config = dict(
    encoder_arch='gmlp',
    model='encoder-decoder audio transcriber',
    dataset='short read English sentences (LibriTTS-R)',
    train_examples=26041,
    n_mels=64,
    hop_length=160,
    input='log_mel',
    spec_augment=True,
    win_length=400,
    tokenizer='word',
    vocab_size=5132,
    encoder_norm='rmsnorm',
    encoder_mlp_ratio=2,
    encoder_drop_path=0.05,
    encoder_subsampling=4,
    encoder_layers=6,
    encoder_width=192,
    fusion='prefix',
    decoder_width=256,
    decoder_layers=7,
    decoder_norm='layernorm',
    decoder_norm_position='pre',
    decoder_activation='gelu',
    decoder_mlp_ratio=4,
    decoder_head_dim=32,
    decoder_fused_qkv=False,
    decoder_bias='none',
    decoder_qk_norm=False,
    decoder_layer_scale_init=0.01,
    decoder_parallel_block=False,
    decoder_inner_norm=False,
    decoder_positions='learned',
    decoder_prefix_bidirectional=False,
    decoder_connector='linear',
    decoder_tie_embeddings=True,
    residual_init='scaled_by_depth',
    optimizer='muon',
    muon_scale='match_rms_adamw',
    lr=0.0031,
    momentum=0.9,
    nesterov=True,
    orthogonalizer='newton_schulz_5',
    adamw_lr_other_params=0.0023,
    grad_clip=1.0,
    cautious_weight_decay=True,
    steps=10600,
    batch_size=192,
    epochs=78.2,
    lr_schedule='wsd',
    decay_fraction=0.3,
    final_lr_fraction=0,
    warmup_steps=530,
    weight_decay=0.05,
    adamw_weight_decay_other_params=0.01,
)
Rows from block 2 of the text decoder, named by matrix and row number. Rows with one number belong to one neuron. Each number is 128 + 24 x the weight over its row's rms, rounded and kept within 0 to 255. All counts start at 0. After the name is the row's rms in percent of the matrix's.
# fc1: MLP up (decoder.blocks.2.mlp.fc1.weight, 1024x256), inputs 0-255
# fc2: MLP down (decoder.blocks.2.mlp.fc2.weight, 256x1024, transposed), outputs 0-255
fc1.761 096 [131 114 121 117 133 148  81 118 141 118 133 170 135 119 120  89 133 126 153 123 130 123 110 142 109  87 131 172  95  71 111 141  89 104  85 110 168 156  99 148 160 154 130 125 137  83 136 171 134 170 120 162 144 104 150 144 148 162 110 113 169 130 101 145  99 146 114 148 122 167  97 128  92 129  85 150 161 148 144 108 133 133 113 115 163 139 103 140 143 153 109 126 131 111 122 128 177 153 178 139 140 139  88 168 126 107 137 173 102 114 145 117 144 105 128 179 123 146 139 115 120 117 143 145 123 127 105 122 135 149 129 127 105 146 117 142 144 161 103 129 120 156  99 127  99 124 155 104 143 132 141 154  97 169 132 107 120 115  91 138  82 138 126 104  88 115 145 105  98 154  97 140 144 149 142 129 136 166 175 103 141 138 142 185  69 124 128 134 106 144 141 158 128 155 122 139 184 110 143 143 121 114 116 155 145 165 128 127 144 116 112  91 139 100 131 166 164 138 130 129 147  95 154 150 112 131 127 129 133 143 164 102 108 152 157 165 168 213 108 161 131 152 161  99 155 117 121  97 142 104 119 122 127 160 105 148]
fc1.762 102 [162 110  96 106 110 165 123 101 117 110 162 107 104  66 127 138 140 139 124 143 112 151 107 119  77 106 106 121 154 118 109 126 122 163 115 146 102 151 124 123 135 114  87 122 137 109 186 136 106 130 138 112 163 155 169 130 161 111 138 140 158 128  64 128 114 134 143 109 137 130 167 148 115  99 165 127  99 131 162 136 111  96 164 142  88 144 141 166  91 162 156 105 142 153  93 132 100 147 100 111 107 157 171 148 172 141  87 131 131 123  92 134 100 155 174 150 139 112  83 112 119 138 115 141 128  96 103 161 129 137 103 125 142 116 162 124 124 156 139 152 100 101 111 158  88 115 122 123 155 130 118 149 107 142 148 146 131 165 137 128 106 132 127 158 111 102  90 113 129 155 164 129 122 168 127 123 113 120  99 137 150 112  96 154 146 143 138 117 119 150 137 100 144  96  83 164 163 123 154 138 143 138 109 145 116 124 123 155 135 126 118 148 144 104 112  99  83 160 163 119 100 161 109 148 103  97 107 204 114  75 156 174 102 134 123 112  96 120 129 167  96 139 138 102 142 127  98 146 156 137 127 114 100 154 148 168]
fc1.763 113 [ 81 120 131 116  98 102 130 149 126 107 110 156 143 144 126 107 120 124 169 137 108 129 164 110 149 134 108 165 158 126 125 131 107 120 122 169  64 129 120 140 160  94 140 158  83 122 107 147 103 124 118 126  81  87 120 103 118 176 102 141 125 104 168 114 143 164 157 114  91 116 138 133 120 122 141 134 137  89 193 145  84  70 102 122 116  97 169 114  84 127 107 127 138 146 116 126 124 145 131 106 140 116 153  90 130 138 101 136 113 142 146 100  68 124 140 165 129 135 136 100 130 143 164 108 153 130 106 145 147 150 135  84 150 170 108 126 139 160 135  85  97 196 135 125  68 102 116 116 120 126 133 142 156 157 152  98 124 143 152 106 140 113 127 126  95 113 140 160 123 104 143 152 122 145 138 144 157 145 126 139 123 146 100 109 148 171 147 138 142 113 158 104 152 102 141  98 116 131 148 134 114 133 174 143 134 128 155 173 182 133 153 127 116 116 176 145 110 125 117 109  83 150 109 146  88 180 117 137 144 120 147 149 150 111  87 125 106 124 153 100 108 114 138 125 154 171 135  94 119 140 152 136  98 109 162 143]
fc1.764 105 [152 135  99 137 149 118 142 126 116 155 136 115 161 140 117 155 137  98 116 142 101 165 130  94 124 144 165 139 104 114 133 145 185 149  96 108 143 115  79 144 125 155 148 125 160 149 129 131 154 101 104 117 146 127 103  87 107 133 108 142 118 149 109 144 121 112 136 167 134 143 117 135 142 114 141 123 142 136  63 172 111 116 123 136 107 172  91 163  96 203 130 113 120  97 137 195 150 113 118 114 133 120 146 139 120 113 109 106 132 106 122 166 118 153  93 123 106 114 144 128 126 199 116 127 167 158 133  86 173 135 114 140 142 126 113 157 138 134 119 141 127 140  76 150  95 158 145 156 132 146 114 149 114 131 109 121 166 123 151 176  98 106 155 148 114 169 123 101 148 172 136 145 128 120 110 112 131 135 151 138 138 124  75 137 125 142 172 115 120  96 158 114 104 136 102 128 127 111 162 131 150 129 123 135 148 116  99 181 125  88  97 179 131 139 154 153  86 129 118 112  85  77 142 143 138 131 114 163 115 165 112 146 142 185 103 146 176 120 158 109 169 134 134 100 144 145 153 115  84 148 122 128 124 138 104 119]
fc1.765 105 [119  95 123 137 148  89 104 151 139 166 126  89 135 159 123 140 136 148 148 114 142 132 129 139 137 154 167 132 128 116 128  96 111 109  80 180 104 124 134 120 125 126 149  93 123 138 154 136 143 148 136 145 140 132 184  83 130 170 171 155 117 147 146 143 153 207 105 139 122 179 140 118 137 181  80 166 131 122 151 147 146 166 148 190 119 101 134 147 126 124 125 122 147 118  72 140 153 138 170 155 100 138 124 129 110  81 132 101 197 123  81 100  55 168 112 153 120 135 128 142 101 114 120 109 143 127 138 109 169 136 131 153 133 159 117 134 151 117 147 164 121 140 131 137  92 155 130 121 162  99 154 157 130 133 122 139 141 117  89 132 118 124 125  97 142 108 166 135 135 137 122 132 136 137 106 124 111 103 116 107 132 113 120 100 104 109 138 104  86 126 147 116 146 131 107 127 148  97 135 118 155 117 135  87 111 107 137 170 166 142  87 126 126 137 102 143 139 119 119 120 124 117 121  91 128 117 109 177 149 148 161 207 138 127  83 123 132 126 121 117 156 138 153 105 144  96 100 128 107 136 119  87 140 156 114 107]
fc1.766 101 [ 83 124 140 103 155  93 154 104  93 160 139 116 139 127 143 127 116  91 129 155 139 187 140 142 137 153 134 134 143 136 134 116  77 148 106 121 135 143 146 109 110 128 161 107 169 120 137 142 173 105 180 128 164 121 140 144 122 132 132 133  94 133 105 145 127  93 163 138 104 132 100 165  99 147 100 131 125 130 131 148  81 112 129 116 193 115  93 119 144 123 127 153 126 162 151 141 153 139 163 134 122 144 162 119  89  96 113 133 133  85 151 155  77 106 145 146 139 142 129 146 159 106 171 130 140 109 143 125 133 114 156 177  98 141 139 157 124 130 200 182 154 122  81  91 132 111 135 164 123 136 158 126 110 158 129 120 127 201 123 107 108 130 169 135 125 151 102 138 118 158 120 156 181 125 118 131 131 149 148  96 125 113 155 101  84 146 122  96 154 123 159  95 109 120 128 153 137 119 167 114  97 114 186 129 123 135 120 163  95 136  99  96 162 116 139 137 130  93 142 127 145 107 116 137 120 137 120 128 104  82 144 141 124 118 153 129 106 108 129 124  83 139 101  83 123 111 131  98 176 112 102 116 141 142  95 141]
fc1.768 097 [120  84 169 108 140 115  98 173 112 143 138 138  92 142 128 161 169 138 124  95 148 104 118 136 117 128 167 142 122 107 150 156 145 171 121  85 109 103 126 123 150 157 154 122 167 108 137 107  72 107 133 114 150 162 166 116 127  85 120 131 162 128  96 116 120 120  67 119 131 151 153 145 158 148 179 120 154 156 119 105 132 114  84 156 131 127 120 106 164 137 155 138 135 134 171 150  78 108 135 134 116 115 174 109  83 138 117 152 114 113 140 104 149 113  77 146 124 116  87 120  77 120 116 145 104  96 165 160 126  89 164 149 158 176 124 164 190 146 158  85 112 132 141 128 137 107 117 169 146 101 173 127 153  98 132 143 174  89 133 121 106 136 120  99 129 137 118 108 125 155 109 172 123 135 116 122 118 128 143 103 147 137 153  87 134 127 154 129 103 132  84 105 128  96 128 138 120  82 135 176 137 139  97 119 116 137 124 150 163 114 164 151 157 138 111 139 144  83 148 120 159 134 142 115 121 158 115 123  99 126 113 151 100 146 144 119 117 150 129 106  97 139 139 119 114 126 135 106 149 136 150 120  90 110 131 165]
fc1.769 086 [159 120 135 118 160 131 156 150  76 111 115 162 143 115 108 147  90 134 158 113 159 128 140 103 125  93 137 195 159 162 100  99 106  95  91 119 121  72 135 127 121 150 118 142 138 128 126  98 124 127 162 149 191 131 118 154 132 110 136 122 164 159 110 119 104 136 109 104 130  73  77 134  99 102 127 116 112 138 137 112  97 121 149 125 146 149 101 138 160 160 163 112 134 161 174 112 119 140 133 169 134 156 122 118 118 159 131 112 123  75 143 143  97 159 115 147 125 109 138 139 151 154 155 111 125 142 109 162  90  99 130 103 139 137 121 129 122  88 110 128 118 156 152 135 110 150 118 122 132 155 184  89 138 102 114 128 167 137 115 144 167 123 150 148 131 144 147 105 160 152 166 144  99 147 106 137 124 149 123 146 140 129 109 140 159 109 171 155 119 122 141 173 156 141 143 142 108 160 160 108 160 131 165 153  98 106 135 172 127 118 105 149 125 129 114 125 160 129 131 181 175 110 149 100 140 120 129 133 152 119 139 142 146 116 125 153 144  55  93 113 142 131 127 111 144 117 164 153 151  84 150 130  64  88 142 115]
fc1.770 102 [115 138 111 136 152 153 148  92 113  91 110 108 126  88 127 131 143 110 121 101 151 113 151 137 111 137 127 124 153 103 128 120 131 163 135  92 152 127 157 107 134  59 125 203 130 132 144 140  85 148 137 133 157 138 112 110 114 109 151 102 140 157 114 123 115 111  84 114 125 108 142 112 117 159 139 100 148 137 134 123 123 141 166 146 141  90 135  75 193 155  97 162 109 167 133  86 135 124 136 107 133 110 120 122 174 155 127 128  91 153 127 198 107 114 122 150 134 130 154 137 119 113 105  92 136 136 122 117 161 150 142 128 120 152 180 106 132 115 143 115 127 155 120 174 156 124 124 137 118 114 154 103 108 143 117 135 125  93 154 157 122 112 113 164 101 152  66 118 135 125 137 118 152 111 115 135 151 117  89 167 132 145 122  98 162 115 108 165 108 156 165 161 158 109 144 141 126 132  83 144  81  74 102 169  98 105 117 176 120 108 156 132 141 105 135  70 154 124 131  98 141 148 130  95  90 125  83 106 142 116  95 135 134 160 118 158 103 133 153 113 136 152 144  96 171 106 118 101 118 135 131 121  89 133 136 141]
fc1.771 105 [141 105 102 166 163  85 123 145 102 139 128 106 128 124 128 125 109 112 110 114 143 111 153 131 116 151 108 106 166 106 156 119 127 148 135 148 119 127 147 122 170 142 167 111 157 138 128 128 123  92 160 101 130 155 122 119 120 122 117 158 114 143 138 158  68 138  92  91 139 116 164 165 126 114 107 124 125 146 114 141 103 101 114 177 135 123  88 148 151 101  77 105 123 110 149 170 101 113 120 126 145 129 128  67 149 105 101 101 120 162 144 106 152 115 128 103 121 131 135 138 116 130 137 138 123 142 178 104 114 124 137 103 102  91  94 105 106 114 108 131 132 168 119 135 137 129 119 119  96 116 106 149 120 155 126 185 156 136 135 142 142 133 144 133 118 136 145 144 114 111 117 113 144 104 179 133 142 124 112 118 126  98 191 129 144 101 172 171 121 110  85  60 110 138 135 159 104 123 143 166 138 105 115 117 195 122 155 123 153 143 142 146 163 172 133 158 165 101 134 142  85 126 145  94 166 110 140 126 111 115 115 111 116 161 104 126 160 178 126 107 134  61 114 116 160 172  85 142 141  75  85 113 116 130 133 153]
fc1.772 101 [129 174 130 142 164 138 143 176 125 151 130 123 102 107 140 167 116  81 116 148  94 158 118 108 158 151 108 139 116 157 109 160 119 132 111 144 151 156 106 128 105 137 174 171 165 140 146 132  92 131 121 103 121 131 114 101 144 138 149 133 136 165 134 115 126 159 156 125 123 134 132 139 131 146 115 145 113 158 131 142 137 145 126 102 150 152 149 144 129 122 152 139  87  95  87 164 130 123 104 177  93 108 140 160 140 106 146 145 134 122 132 134 133 168 119 141 127 109 127 158  76 129 108 163 166 115 128 147 145 161  82 138 126 142 143 123 138 127 131  85 140 166 154 140 126 145 121 171 118 125 160  94 125 134  96 141 129 104  92 145  71 182 128 162 137 126 101 147 104  78 130 128 174 129 167 106 147  98 109 107 155  97 121 116 131  75 120  98 157 128 146 109 120 136 114 124 135 157 140  85 142 141 145 119  85 110 105 189 159  93 147 104 164 157 104 140  86 149  66 152 123 122 121 110 143 108 132 142 135 116 187 122 148 105 107  57 125 137 112 133 150 115 158 161 138 118  89 124 146 159 120  97 108 149 142 132]
fc1.773 093 [118 164 134 162 112 156 149 134 132 148 112 130 148 144 115 149 118 119  92  79 126 125 185 126 133 115 176 152 129 103 132 122 111 132  98 117 125 124 120 147  89 143  73 129 137  77 108 122  82 133 155 159 130 145 136 159 136 127 109 151 170 120 145 139  48 123 109 121 145 133 174 162 112 117 173 159 161 126  93 106 102 136 178 113 156 116 140 105 162 147 168 105 122 113 169 103 100 117 153  90 167 117 102 167 112 118 110  80  94 137  91 126 114  98  91 159  98 160 108  96 128 103 117 104 117 105  96 151  91 151 150  98 125 161 131 143 136 120 119 106 120 103 163 164 112 115 131 142 114 138 153  79 121 131 154  82 117 156 148 131 123 128 156 158 103  99  91 128  97 111 132 117 115 132 125 137 125 159 138 137 111 140 124 122 120 136 121 135 125 119 129  75 165 123 144 118 115 108 161  86  94 133 134 163 110 125 142 140  90 126  79 100 118 147 106  93  97 133 124 118 131 124 147 121 111 125 166 132 125 145  91 134 128 118 152 146 136 115 112 150 100 145 138 158 144  97  68 154 119 138 123 137  93 169  94 100]
fc1.774 099 [142 131 168 148 131  98 144 156 126 151 142 123 121 172 123  83  99 144  77  95 155 138 112 162 116 125 147 146 121 121 191 106 137 127 123 138  86 143 142 100 139 160  90 200 163 136 132 142 129 142 146 111 136 136 131 136  90 103 122 123 121  90 132 117 119 129 177  98 153 114  98 158 115 156 169 102 140 163 115 131 103 114 123 130 138 100 151 125 178 118 113 134 117 143 116 137 126 124  95 131  77 138 115 144 114 132 140 112 131 138 122 119 132 130 154 165 147 112 134 158 106 174 155  94 151 120 114 114 124 162 118 133 152 107 115 142 172 148  77 158 130 142 195 139 123 140 114 142 111 119 140 127 176 161 142 151 169 116 132 112 177 154 137 126 106 102 108 147 119 142 102 131 104 120 120 116 159 103 102 111 129 113 118 114 138 135 127 111 144 168 143 114 121 169 112 154 179 136  96  88 115 135 105  72 128 148 137 134 136 176 128 133 170 134 139  97 123  90 116  87 123  96 167 165 134  99 141 114 179 122 126 138 132 109  88 166 137 102  93 185 141 110 118 126 148 116 115 147 153 101  82 119 105 156  95 120]
fc2.761 096 [ 82 139  85 127 142 103 120 100  89 138 103  89  87 144 116 127 119 134  98  76 156  97 142 101 143 160 144 121 159 124 166  94 109 129 108 139 121 123 137  93 114 126 184 125 120 150 146 124 125 175  89 123 129 155 116 135 132 196 155 126 121 112 147 136 136 120 147 148 131 138 131 120 118 103 156 164 128 134 128 124  81 183 131 163 140 169 113 106 107 137 118 128 116 142 139 164 128 135 147 127 186 161 137 149 122 121 166 120 100 175 166  98 147 113 113 179 131 144 127 111 101  78 170 116 105 146 155 123 126 122 130 190 139 135 125 161 107  73 143 130 148 138 129 103 125 153 113 130 132 144 100 134 137 144 146 143 108 130 134 122 127 110 101  91 105 140 120 127 101  89 119 130 123 108 139 140 177 138 151 115 137 134 140 103 154 128  84  92 127 163 142  57 147 175 135 150 105 113 131 134 118 152 118  85 117 127 103 168 136 121 146 123 138 121 105  85 111 125 131 108 141 111 158 117 114 122  74 161  94 165 176 145 108 140 155 126 125 183 129 111 127 111 136 112 163 115  96 127 109  93 152 128 128 149 114  97]
fc2.762 103 [131 141 175 152 118 127 104 122 173  89 118 113 159 111 129 137 113 144 116 118 140 122  98 137 144 127 115 107 135 142 108 137 115 171 127 137 168 117 138 129 116 127 138 141 134 129 129 121 107 123 116 150 159 152 144 110  86 156 139 160 157 138  70  74 126  96 113 119 119 132  79 117 129 129  95 108 115  75 123 101  60 122 171 154 182 114 117  65 138 135 107  97 126  95 102 159 180 153 131 173 117 100 117 134 157 143 140 121 117 122 121 131 170  87  77 136 146 108 121 158 107  95  91 131 149  94 146 131 128 135  99 135 167 163 157 114 144 167 166 126 159 122  99 101 107 174 133  99 149 160 130 171 105 125 132 139 116 109 113 108 137 142 119 132 113  99 117 122 128 140 129 104 170 161 122 131 129 114 137 131 148  79 148 145 163 169 161 156  93 139  92 145 117 122 110  90  96 151 121 160 168 147  91  90 160 128 114 137  97 135 110 154 132 129 112 130 141  99 155 156 133 120 115 124 160 101 113 134 129 116 100 113 159 120  97 138 119  96 143 131 122 110  97 125 111  93 132 122 173  76  90 150 101 122 130 117]
fc2.763 107 [141 138 137  99 141 125 136  74 126 127 147 150 149 130 114 110 140  96 143 109 118 149 125 138  79 121  92 151  98  97 133 131 128 112 115 121 135 138  80 155 119 119  54 144  74  89 119 146 123  92  82 116 135 107 116 143 137 107 135 131 135 154 117 135  90 116 103 158 126 101 115 126 161 161 129 140 146  79  92 105 134 151 138 105 106 166 134  69 121 119 144 121 100 130 128 126 124 176 130 120 123 115  92 118 132  99 124 106 148 120 150 136 152  94 115 117 155 142  83 138  90 101 166 148 108 170 126 101 102 168 105 126 122 107 126 137 118 149 176 156 140 155 138 129 127  81 139 119 134 150 115 117 137 127 151 131 135 160 132 108 128 123 124 106 137 173 119 154 166 147 108 147 106 107 163 113 119 118 146 148 119  82  95 134 112 154 112 133 109 117 106 196 111 116  77 119 142 156 151 197  88 130 146 104 133 132 126  71 101 125 113 100 140 134 179 136 131 136 130 174 158 164 140 125 116 120 155 120 149 117 100  80 107 118 120 155 110  92 135  93 132  87 145 158 177 136 175 146 113 134 144 147 132 128 153 119]
fc2.764 108 [121 126 107 100 133 150 120 137 139 108 136 139 186  90 103 124 106 122 123 141 148 118 188 149 141 107 119 121 134 137 140 114  87 106 155 153 100 150 115 117  92 134 113 118  89 137 159 176 125 136 135 130 163 156 137  74 153  93  79 155 123 158 126 121 154 113 142  98 118 149 157 133 148 124  90 141 133 116  92 183 124 129 156  96 177 147 136 148 105 112 120 127 107 125  92  82 160 127  98 138 127 107  70 149 117 159 118 145 174  90 146 155 129 122 170  86 132 115 116 181 118 150 132 132  91 128 130 127 153 146 140 117 130 149 101 124 112  94  69 120 109  94 110 128 193 121 164 114 146 151 181 116 114 135  93 108 111 101 119 144 121 106 133 126 121 108 154 130 121 137  95 142 133  78 117 146 155 137 152  98 135 139 141 130 123 112 146 168 134 111 133 157  91 132 155 148 137 102 166 149 135 151  85 124 130 161 133 173 120 147 126 108 152 125 111  94 160 134 141 134 118 148 108  75  82 140 143 114 107 159 115 165 130 115 171 142 133 115  87 139 116 114 119 143 108 100 152 135 114  93 121 113 174 125 123 105]
fc2.765 101 [130 115  77  83 139 116 104 107 140 130 143 137 133  93 116  93 148  94 169 100 115 151 105 129 129 125  88 153 127 120 122 118 135 151 124 138 151 150 151 111 120 135 179 140 160 131  89 160 167 144 139 123 154  98  94 120 170  72 130  98  95 156  89 106 174 133 144 152 146 139 121  99 137 134 118 106 125 135 152 152 112 126 159  95 116 133 136 124 116 101 116 100 177 132 100 109 167 147 131 137 104 159 124 154  87 101 121 113 130 125 111 144 138 118 126 104 156 147 104 168 133 102 151 143 162 136 143 114 106 128 154 128 129 143 101 114 103 113 140 116 122 101 131 122 149 125 125 127 101 155 153 157 137 108 142 120 138 126 121 171 133 105 162 117 128 128 131 123 110 128 107 139 137 129 112 101 131  97  75  98 128  98 157 102 176 139 142  95 110 156  83 107 125 127 129 113 134  64 120 164  82 128 115 167 146  95  92 154 144 154 130  81 127 120 164 113 148  98  93 101 117 143 133 116 124 162 124 163 126 137 127 172 171  93 123  92  97 127 117 131  69 100 144 174 100  92 126 122 139  99 177 151 143 123 201 152]
fc2.766 104 [152 117 149 121 133 133 152  93 114  79 133 106 110 123  94 117 152  79 113 177 120 133 128 137 114 134 136 144 165 161 108 129  84 180  71 140 142 137  90 110 157 130 119 144  95 111 139 108 120 111 145 104  90 113 121 121 128 100 115 123 130 124 178 157 107 138 134 146 136 120 131 164 111 113 143 175  75 114 120 114 112 132 168 135 125 102 136 142 130 106 117 139 146 107 140 155 123 141 176 135 116 108 124  94  83 128 159 176 100 113  99 137 121 118 103 129  93 143 123 128 153 126 106 136 146  68 104 157 121 100 156 163  71 151 105 111 127 135 166 104 131 137 106 132  96 119  94 192 147 109 141 109 161 133 116 132 143 166 115 136 102 129 121 112 110  98 122 146 110 127 113 159 138 196 131 140 136 140 107 130 101 137 151 124 114 121 123 123 117 179 153 100 130 141  99 165 107 135 140 112 153 112 109 120 169 151 143 142 130 105 158  74 105 147 124 126  88 148 157  90 137 113 129 115 111 126 127 171 160 145 122  89 106  88 111 145 171 138 173  86 144 159 171 122 109 134 174 100 129 126 105 168 116 114 141 121]
fc2.768 093 [ 84 129 112 115 164 129 145 161 116 106 158 116 107 153 157 150 111 136 118 153 162 143 120  93 158 143 153 166 115  87 120 108 138 179 115 145 127  59  89  88 168 104 167 133 146 117 103 114  88  95 121  97 103 145  95 150 117 144 117  92 124 136 171  93 131 115 135 110 112 140 139 103 127 156 123 167 127 149 132 117 124 197 111  85 127  81 154  94 112 106 130  93 112 120 159  78 110 162 156 135 128 125 171 180 173  87 147 124 118 131 125 150  89 126  98 113 155 125 140 168 149 138 115 131 117 121 134 165 102 137 103  73 115 161 152 170 127  93  94 110 128 148 145 109 137 162 106 142 109 131 107 107 120 125 133 159 140 103 120 123 121 157 155 166  90 101 114  94 149 131 107 113 111 155 128 125 102 146 134 116 116 153 101 116 131 145 152 136 131 124 171 103 136 132  77 105 135 104 118 140 121 179 144 116 110 105  98  99 167 110 104 143 118 140 145 151 126 133 122 141 144 109 111 162 153 115 133 126 127 143 128 111 106 171 146 111  96 136 133 135  95 158 100  86 147 136 139 145 137  95 132 127 173 121 141 133]
fc2.769 091 [142 135 132 126 158 132 105 170 124 125 186 125 153  99 189 143 120 116 129 132 139 122  81 138 172 135 112 119 129 163 131 123  75 124 141 156 135 116 152 137 124  85 113 113 156  75 123 130  90 107 140 162 129 107 112 144 129  93 125 129 135 118 137 146  74  99 155  96  95 101 140 119  96 174 100 114 128  90 139 144 104 138 143 118 143 151 142  97 159 147 158 117 133 140 125 126 140  87 102 111 134 181 162 121 130 119 121 152 151 108 122 175 129 130 166 148 150 147 128 130 149 179 176 103 126 129 109  90 138  96 117 118 126  83 115 167 127 131 117 110  91 121 137 158 158 100  91 122 163 133 109 128 102 117  82 117 110  73 126 146  99 143 140 156 114 145 105 163 121 129 107 105  91 121 117 128 115 127 165 141 147 157 114 148 124 135 132 158 179 111  98 134  99 132 114 142  67 128 107 119 127 149 137 127 150 139  70  96 147 134 133 151 137 107 122  72 142 128 133 139 136 137 167 112 117 130 163 126 142 121 168 156 170 135 145 161 112 123 114 125 127 139 100  90 129 132  59 158 177 116 119 113 145 139 110 153]
fc2.770 102 [126 125 123 140 134 125 169 157 155 146 113 137 120  82 120 157  99 144 110 122 199 113 123 138 169 119 143 120 126 125 155  97 139  81 196 144 111 129 124 124 163  87 165 137  99 119 120 116 110 154 129 115 139 167 152 136 162 151 148 103 147 146 124 122 138 140 133 114 146 124 115 127 106 158 145  82 107 120 121  98 182 113 146 159 160 117 156 134 152 104 135  94 129  74  92 138 123  68 130 115 136 152 122  88 116 140 123 152 103 135  98 108  79 115 132 119 121 127 113  83 145 113 122 142 175 109 153 136 129 152 127 131 148 141 124 104 174 152 102 118 117 102 102 150 104 140 137 150 109 119 135  98 111 135 131 138  99 113 153 115 149 118 152 165 114 125 148 107 141 106 160 132 180  82 129 117 121 130  95 119 139 137 129  98 131 112 156 121 145 134 138 142 138 153  99  82 148 113 126 222 140 177 116 123 138 154 141 165  81 129 117 177 142  93 111 152 147 134  92 112 123 149 170 112 184 113 121 112 151 129 112 111 130 155 143 137 125 116 103 124 106 152 146  89 123 136 161 175 148 176 125 145 115 141 146 123]
fc2.771 106 [125 125 100  96 169 106 102 100 164 147 119 113 119 157 149 148 124 151 139  96 163 138 162 124  89 150 150  91 112 128 155  69 114 117 154 139 142 132 114 112 102 111 125 129 141 124 131 124 123 110 140 119 128 122 148  66 106 134 164  93 115 131 127 139 124  88  93 122  97  97 131 112 150 115  96 105 137 140 106 150 145 100  94 153 144 143 100 110 139 113 129 108 109  85 179 119 137 120 125 146 105 133 109  97  96 138 162 125  83 105 128  74 137 152 128  81  89 138 121 137 108 140 124 119 119 141 129  91 122 118 126 146  81  71 108 122 105 135 148 141 174 147 151 114 145 144 129  92  43 126 122  78 152 136 112 125 140 178 132 106 114 109 146 115 143 113 219 116 148 162  98 111 138 135  90  98 145 130 141 143 129 116 136 125 137 111 129 132 106 149 162 152 108 140 146 119 144 135 144 148 147 132 107 121  96  90 125 127 110 169 120 134 117 121 119 100 162  96 132 108 160 107 136 125 124 121 112 145 111 103 132  95 144 126 128  80 162 141  76 118 103 129 170  97 129  99 160 130 114 164 120 107 170  90 124 158]
fc2.772 112 [117 177  76 125 148 139 129 163 120 153 155 147 138  82 111 132 130 137 177 127  91 128 146  83 114 159 125 134 134 138 147 121 128 130 181 135 141  92 145 126 130 138 130  85 140 175 103 171  97 134 121 177 126 110 154 123 115 112 132 127 118 168 103 137  83 144 109 178 115 113 146  82 143 138  99 142 138 133 115 136 123 124 127  92 116 176 158 116 118 110  87 135 139 137 129 116 134 123 127 136  60 153 153 127 117 119 109 192 120 130 114 127 111 142 116 119 147 120 147 123 152 100 153 144 152 142 130 158 150  81 143 147 155 158 128 100 112 135 147  99 132 130 125 127  95 137 138 154 152 159 110  98 134 130  95 145 163 132 171 160  97 155 116  74 110 135 114 152 130 146 134  99 115 145  89 125 134 159 125 101 115 103 141 147 115 129 119  94 113 155 121 120 116 143 123 151 134 136 139 107 110 118 142  72 132 140  98 140 194 172 137 128 142  85 105 121 142 102 121 104 129  94 159 159 127 135 124 121 105 110 130 144 151 122 160 122 116 165 186 162 165 152 143 135 115 105 105 127 178 133 131  97  46 150 160 126]
fc2.773 096 [142 152 116 137 133 134  90 161 137 100 143 141 162 150 153 140 163 131 167 163 123 106 124 108 116 154 154  79 100  91 138 127 154  97  86 143 116 104 118 107 138 139 141 119  88 104 129 149 154 131 151 108 131 137 137  95 114  88 133 117 117 142 136 109 111 128 120 119 135 141  92 133 134 142 112 148 131 106 153 157 135  80  97 169  97 108 157 139 108 151 124 113 148  77  78 102 131 103 136 132 187 132 146 163 137 147 111 134 138 100 121 125 123 168 140 137 133 179 161 116 106 114 161  95 154 117  91 133 105 107 134 137  91  91 138  86 106 141  72 179 144 100 125 119 140 134 130 114 133 160 108 123 180 102 106  94 108 102 135 111 102 108 125 134 117 165 151 166 158 120 147 140 145  78 110 151 114 122 176  59 145 104 134  99 136 106 137 111 124 133 148 130 130 153 135 123 141 106 145 157 161 118 133 139 174 157 114  91 116 125  79 131 135 122 153 118 140 104 164 141 126 180 167  99 127 122 102 137 144 133 147 116 105 160 129 124  79  89 111 122 103 124 109 124 147 131  68 142 100 131  87 130 104 156 135 155]
fc2.774 094 [151 137 127 126 112 129 125 102 156 143 121 138 132 126 120 142 115 125 144 181 125  82 121 163 178 176 133  94 157 166 134 145 120  84 185 161 127 133 112 107 126 145  97 107 153 117  94 118 149 140 156 105 130 114 114 102 129 118 157 151 131 126 146  93 112 121 147 135 178  97  86 123 156 127  81 110 123 115 105 139 115 138 101  96 148  98 123  31 151  93 115 111 108  98 116 109  91 112  90 171 141 126 170 103 121 109 117  90 128 103 121 133 116 146 150 133  92 110 115 146 116 156 104 106 106 100 125 135 133 138 134 172 103 102 114 157 115 134  97 146 135  79 121 154 136 126 139 148 100 106  93 127 129 110 165 133 147 118  96  76 151 127 124 124 147 102 111 127 131 172 122  55 117 128 131 136  70 106 141 120 131 174 123 121 168  95  97  99 112 104 139 126 109  99 137  84 115 105 160 142 100 130 132 155 153 113 134 115 157 104 137 102 114 123 127 161 167 166 105 109  89 115 132 133 137  96 130 122 147 104 138 116 146 126 147  91 128 124 102 108 122 182 131 132 137  99 128 153 141 132 144 160 113 153 117 103]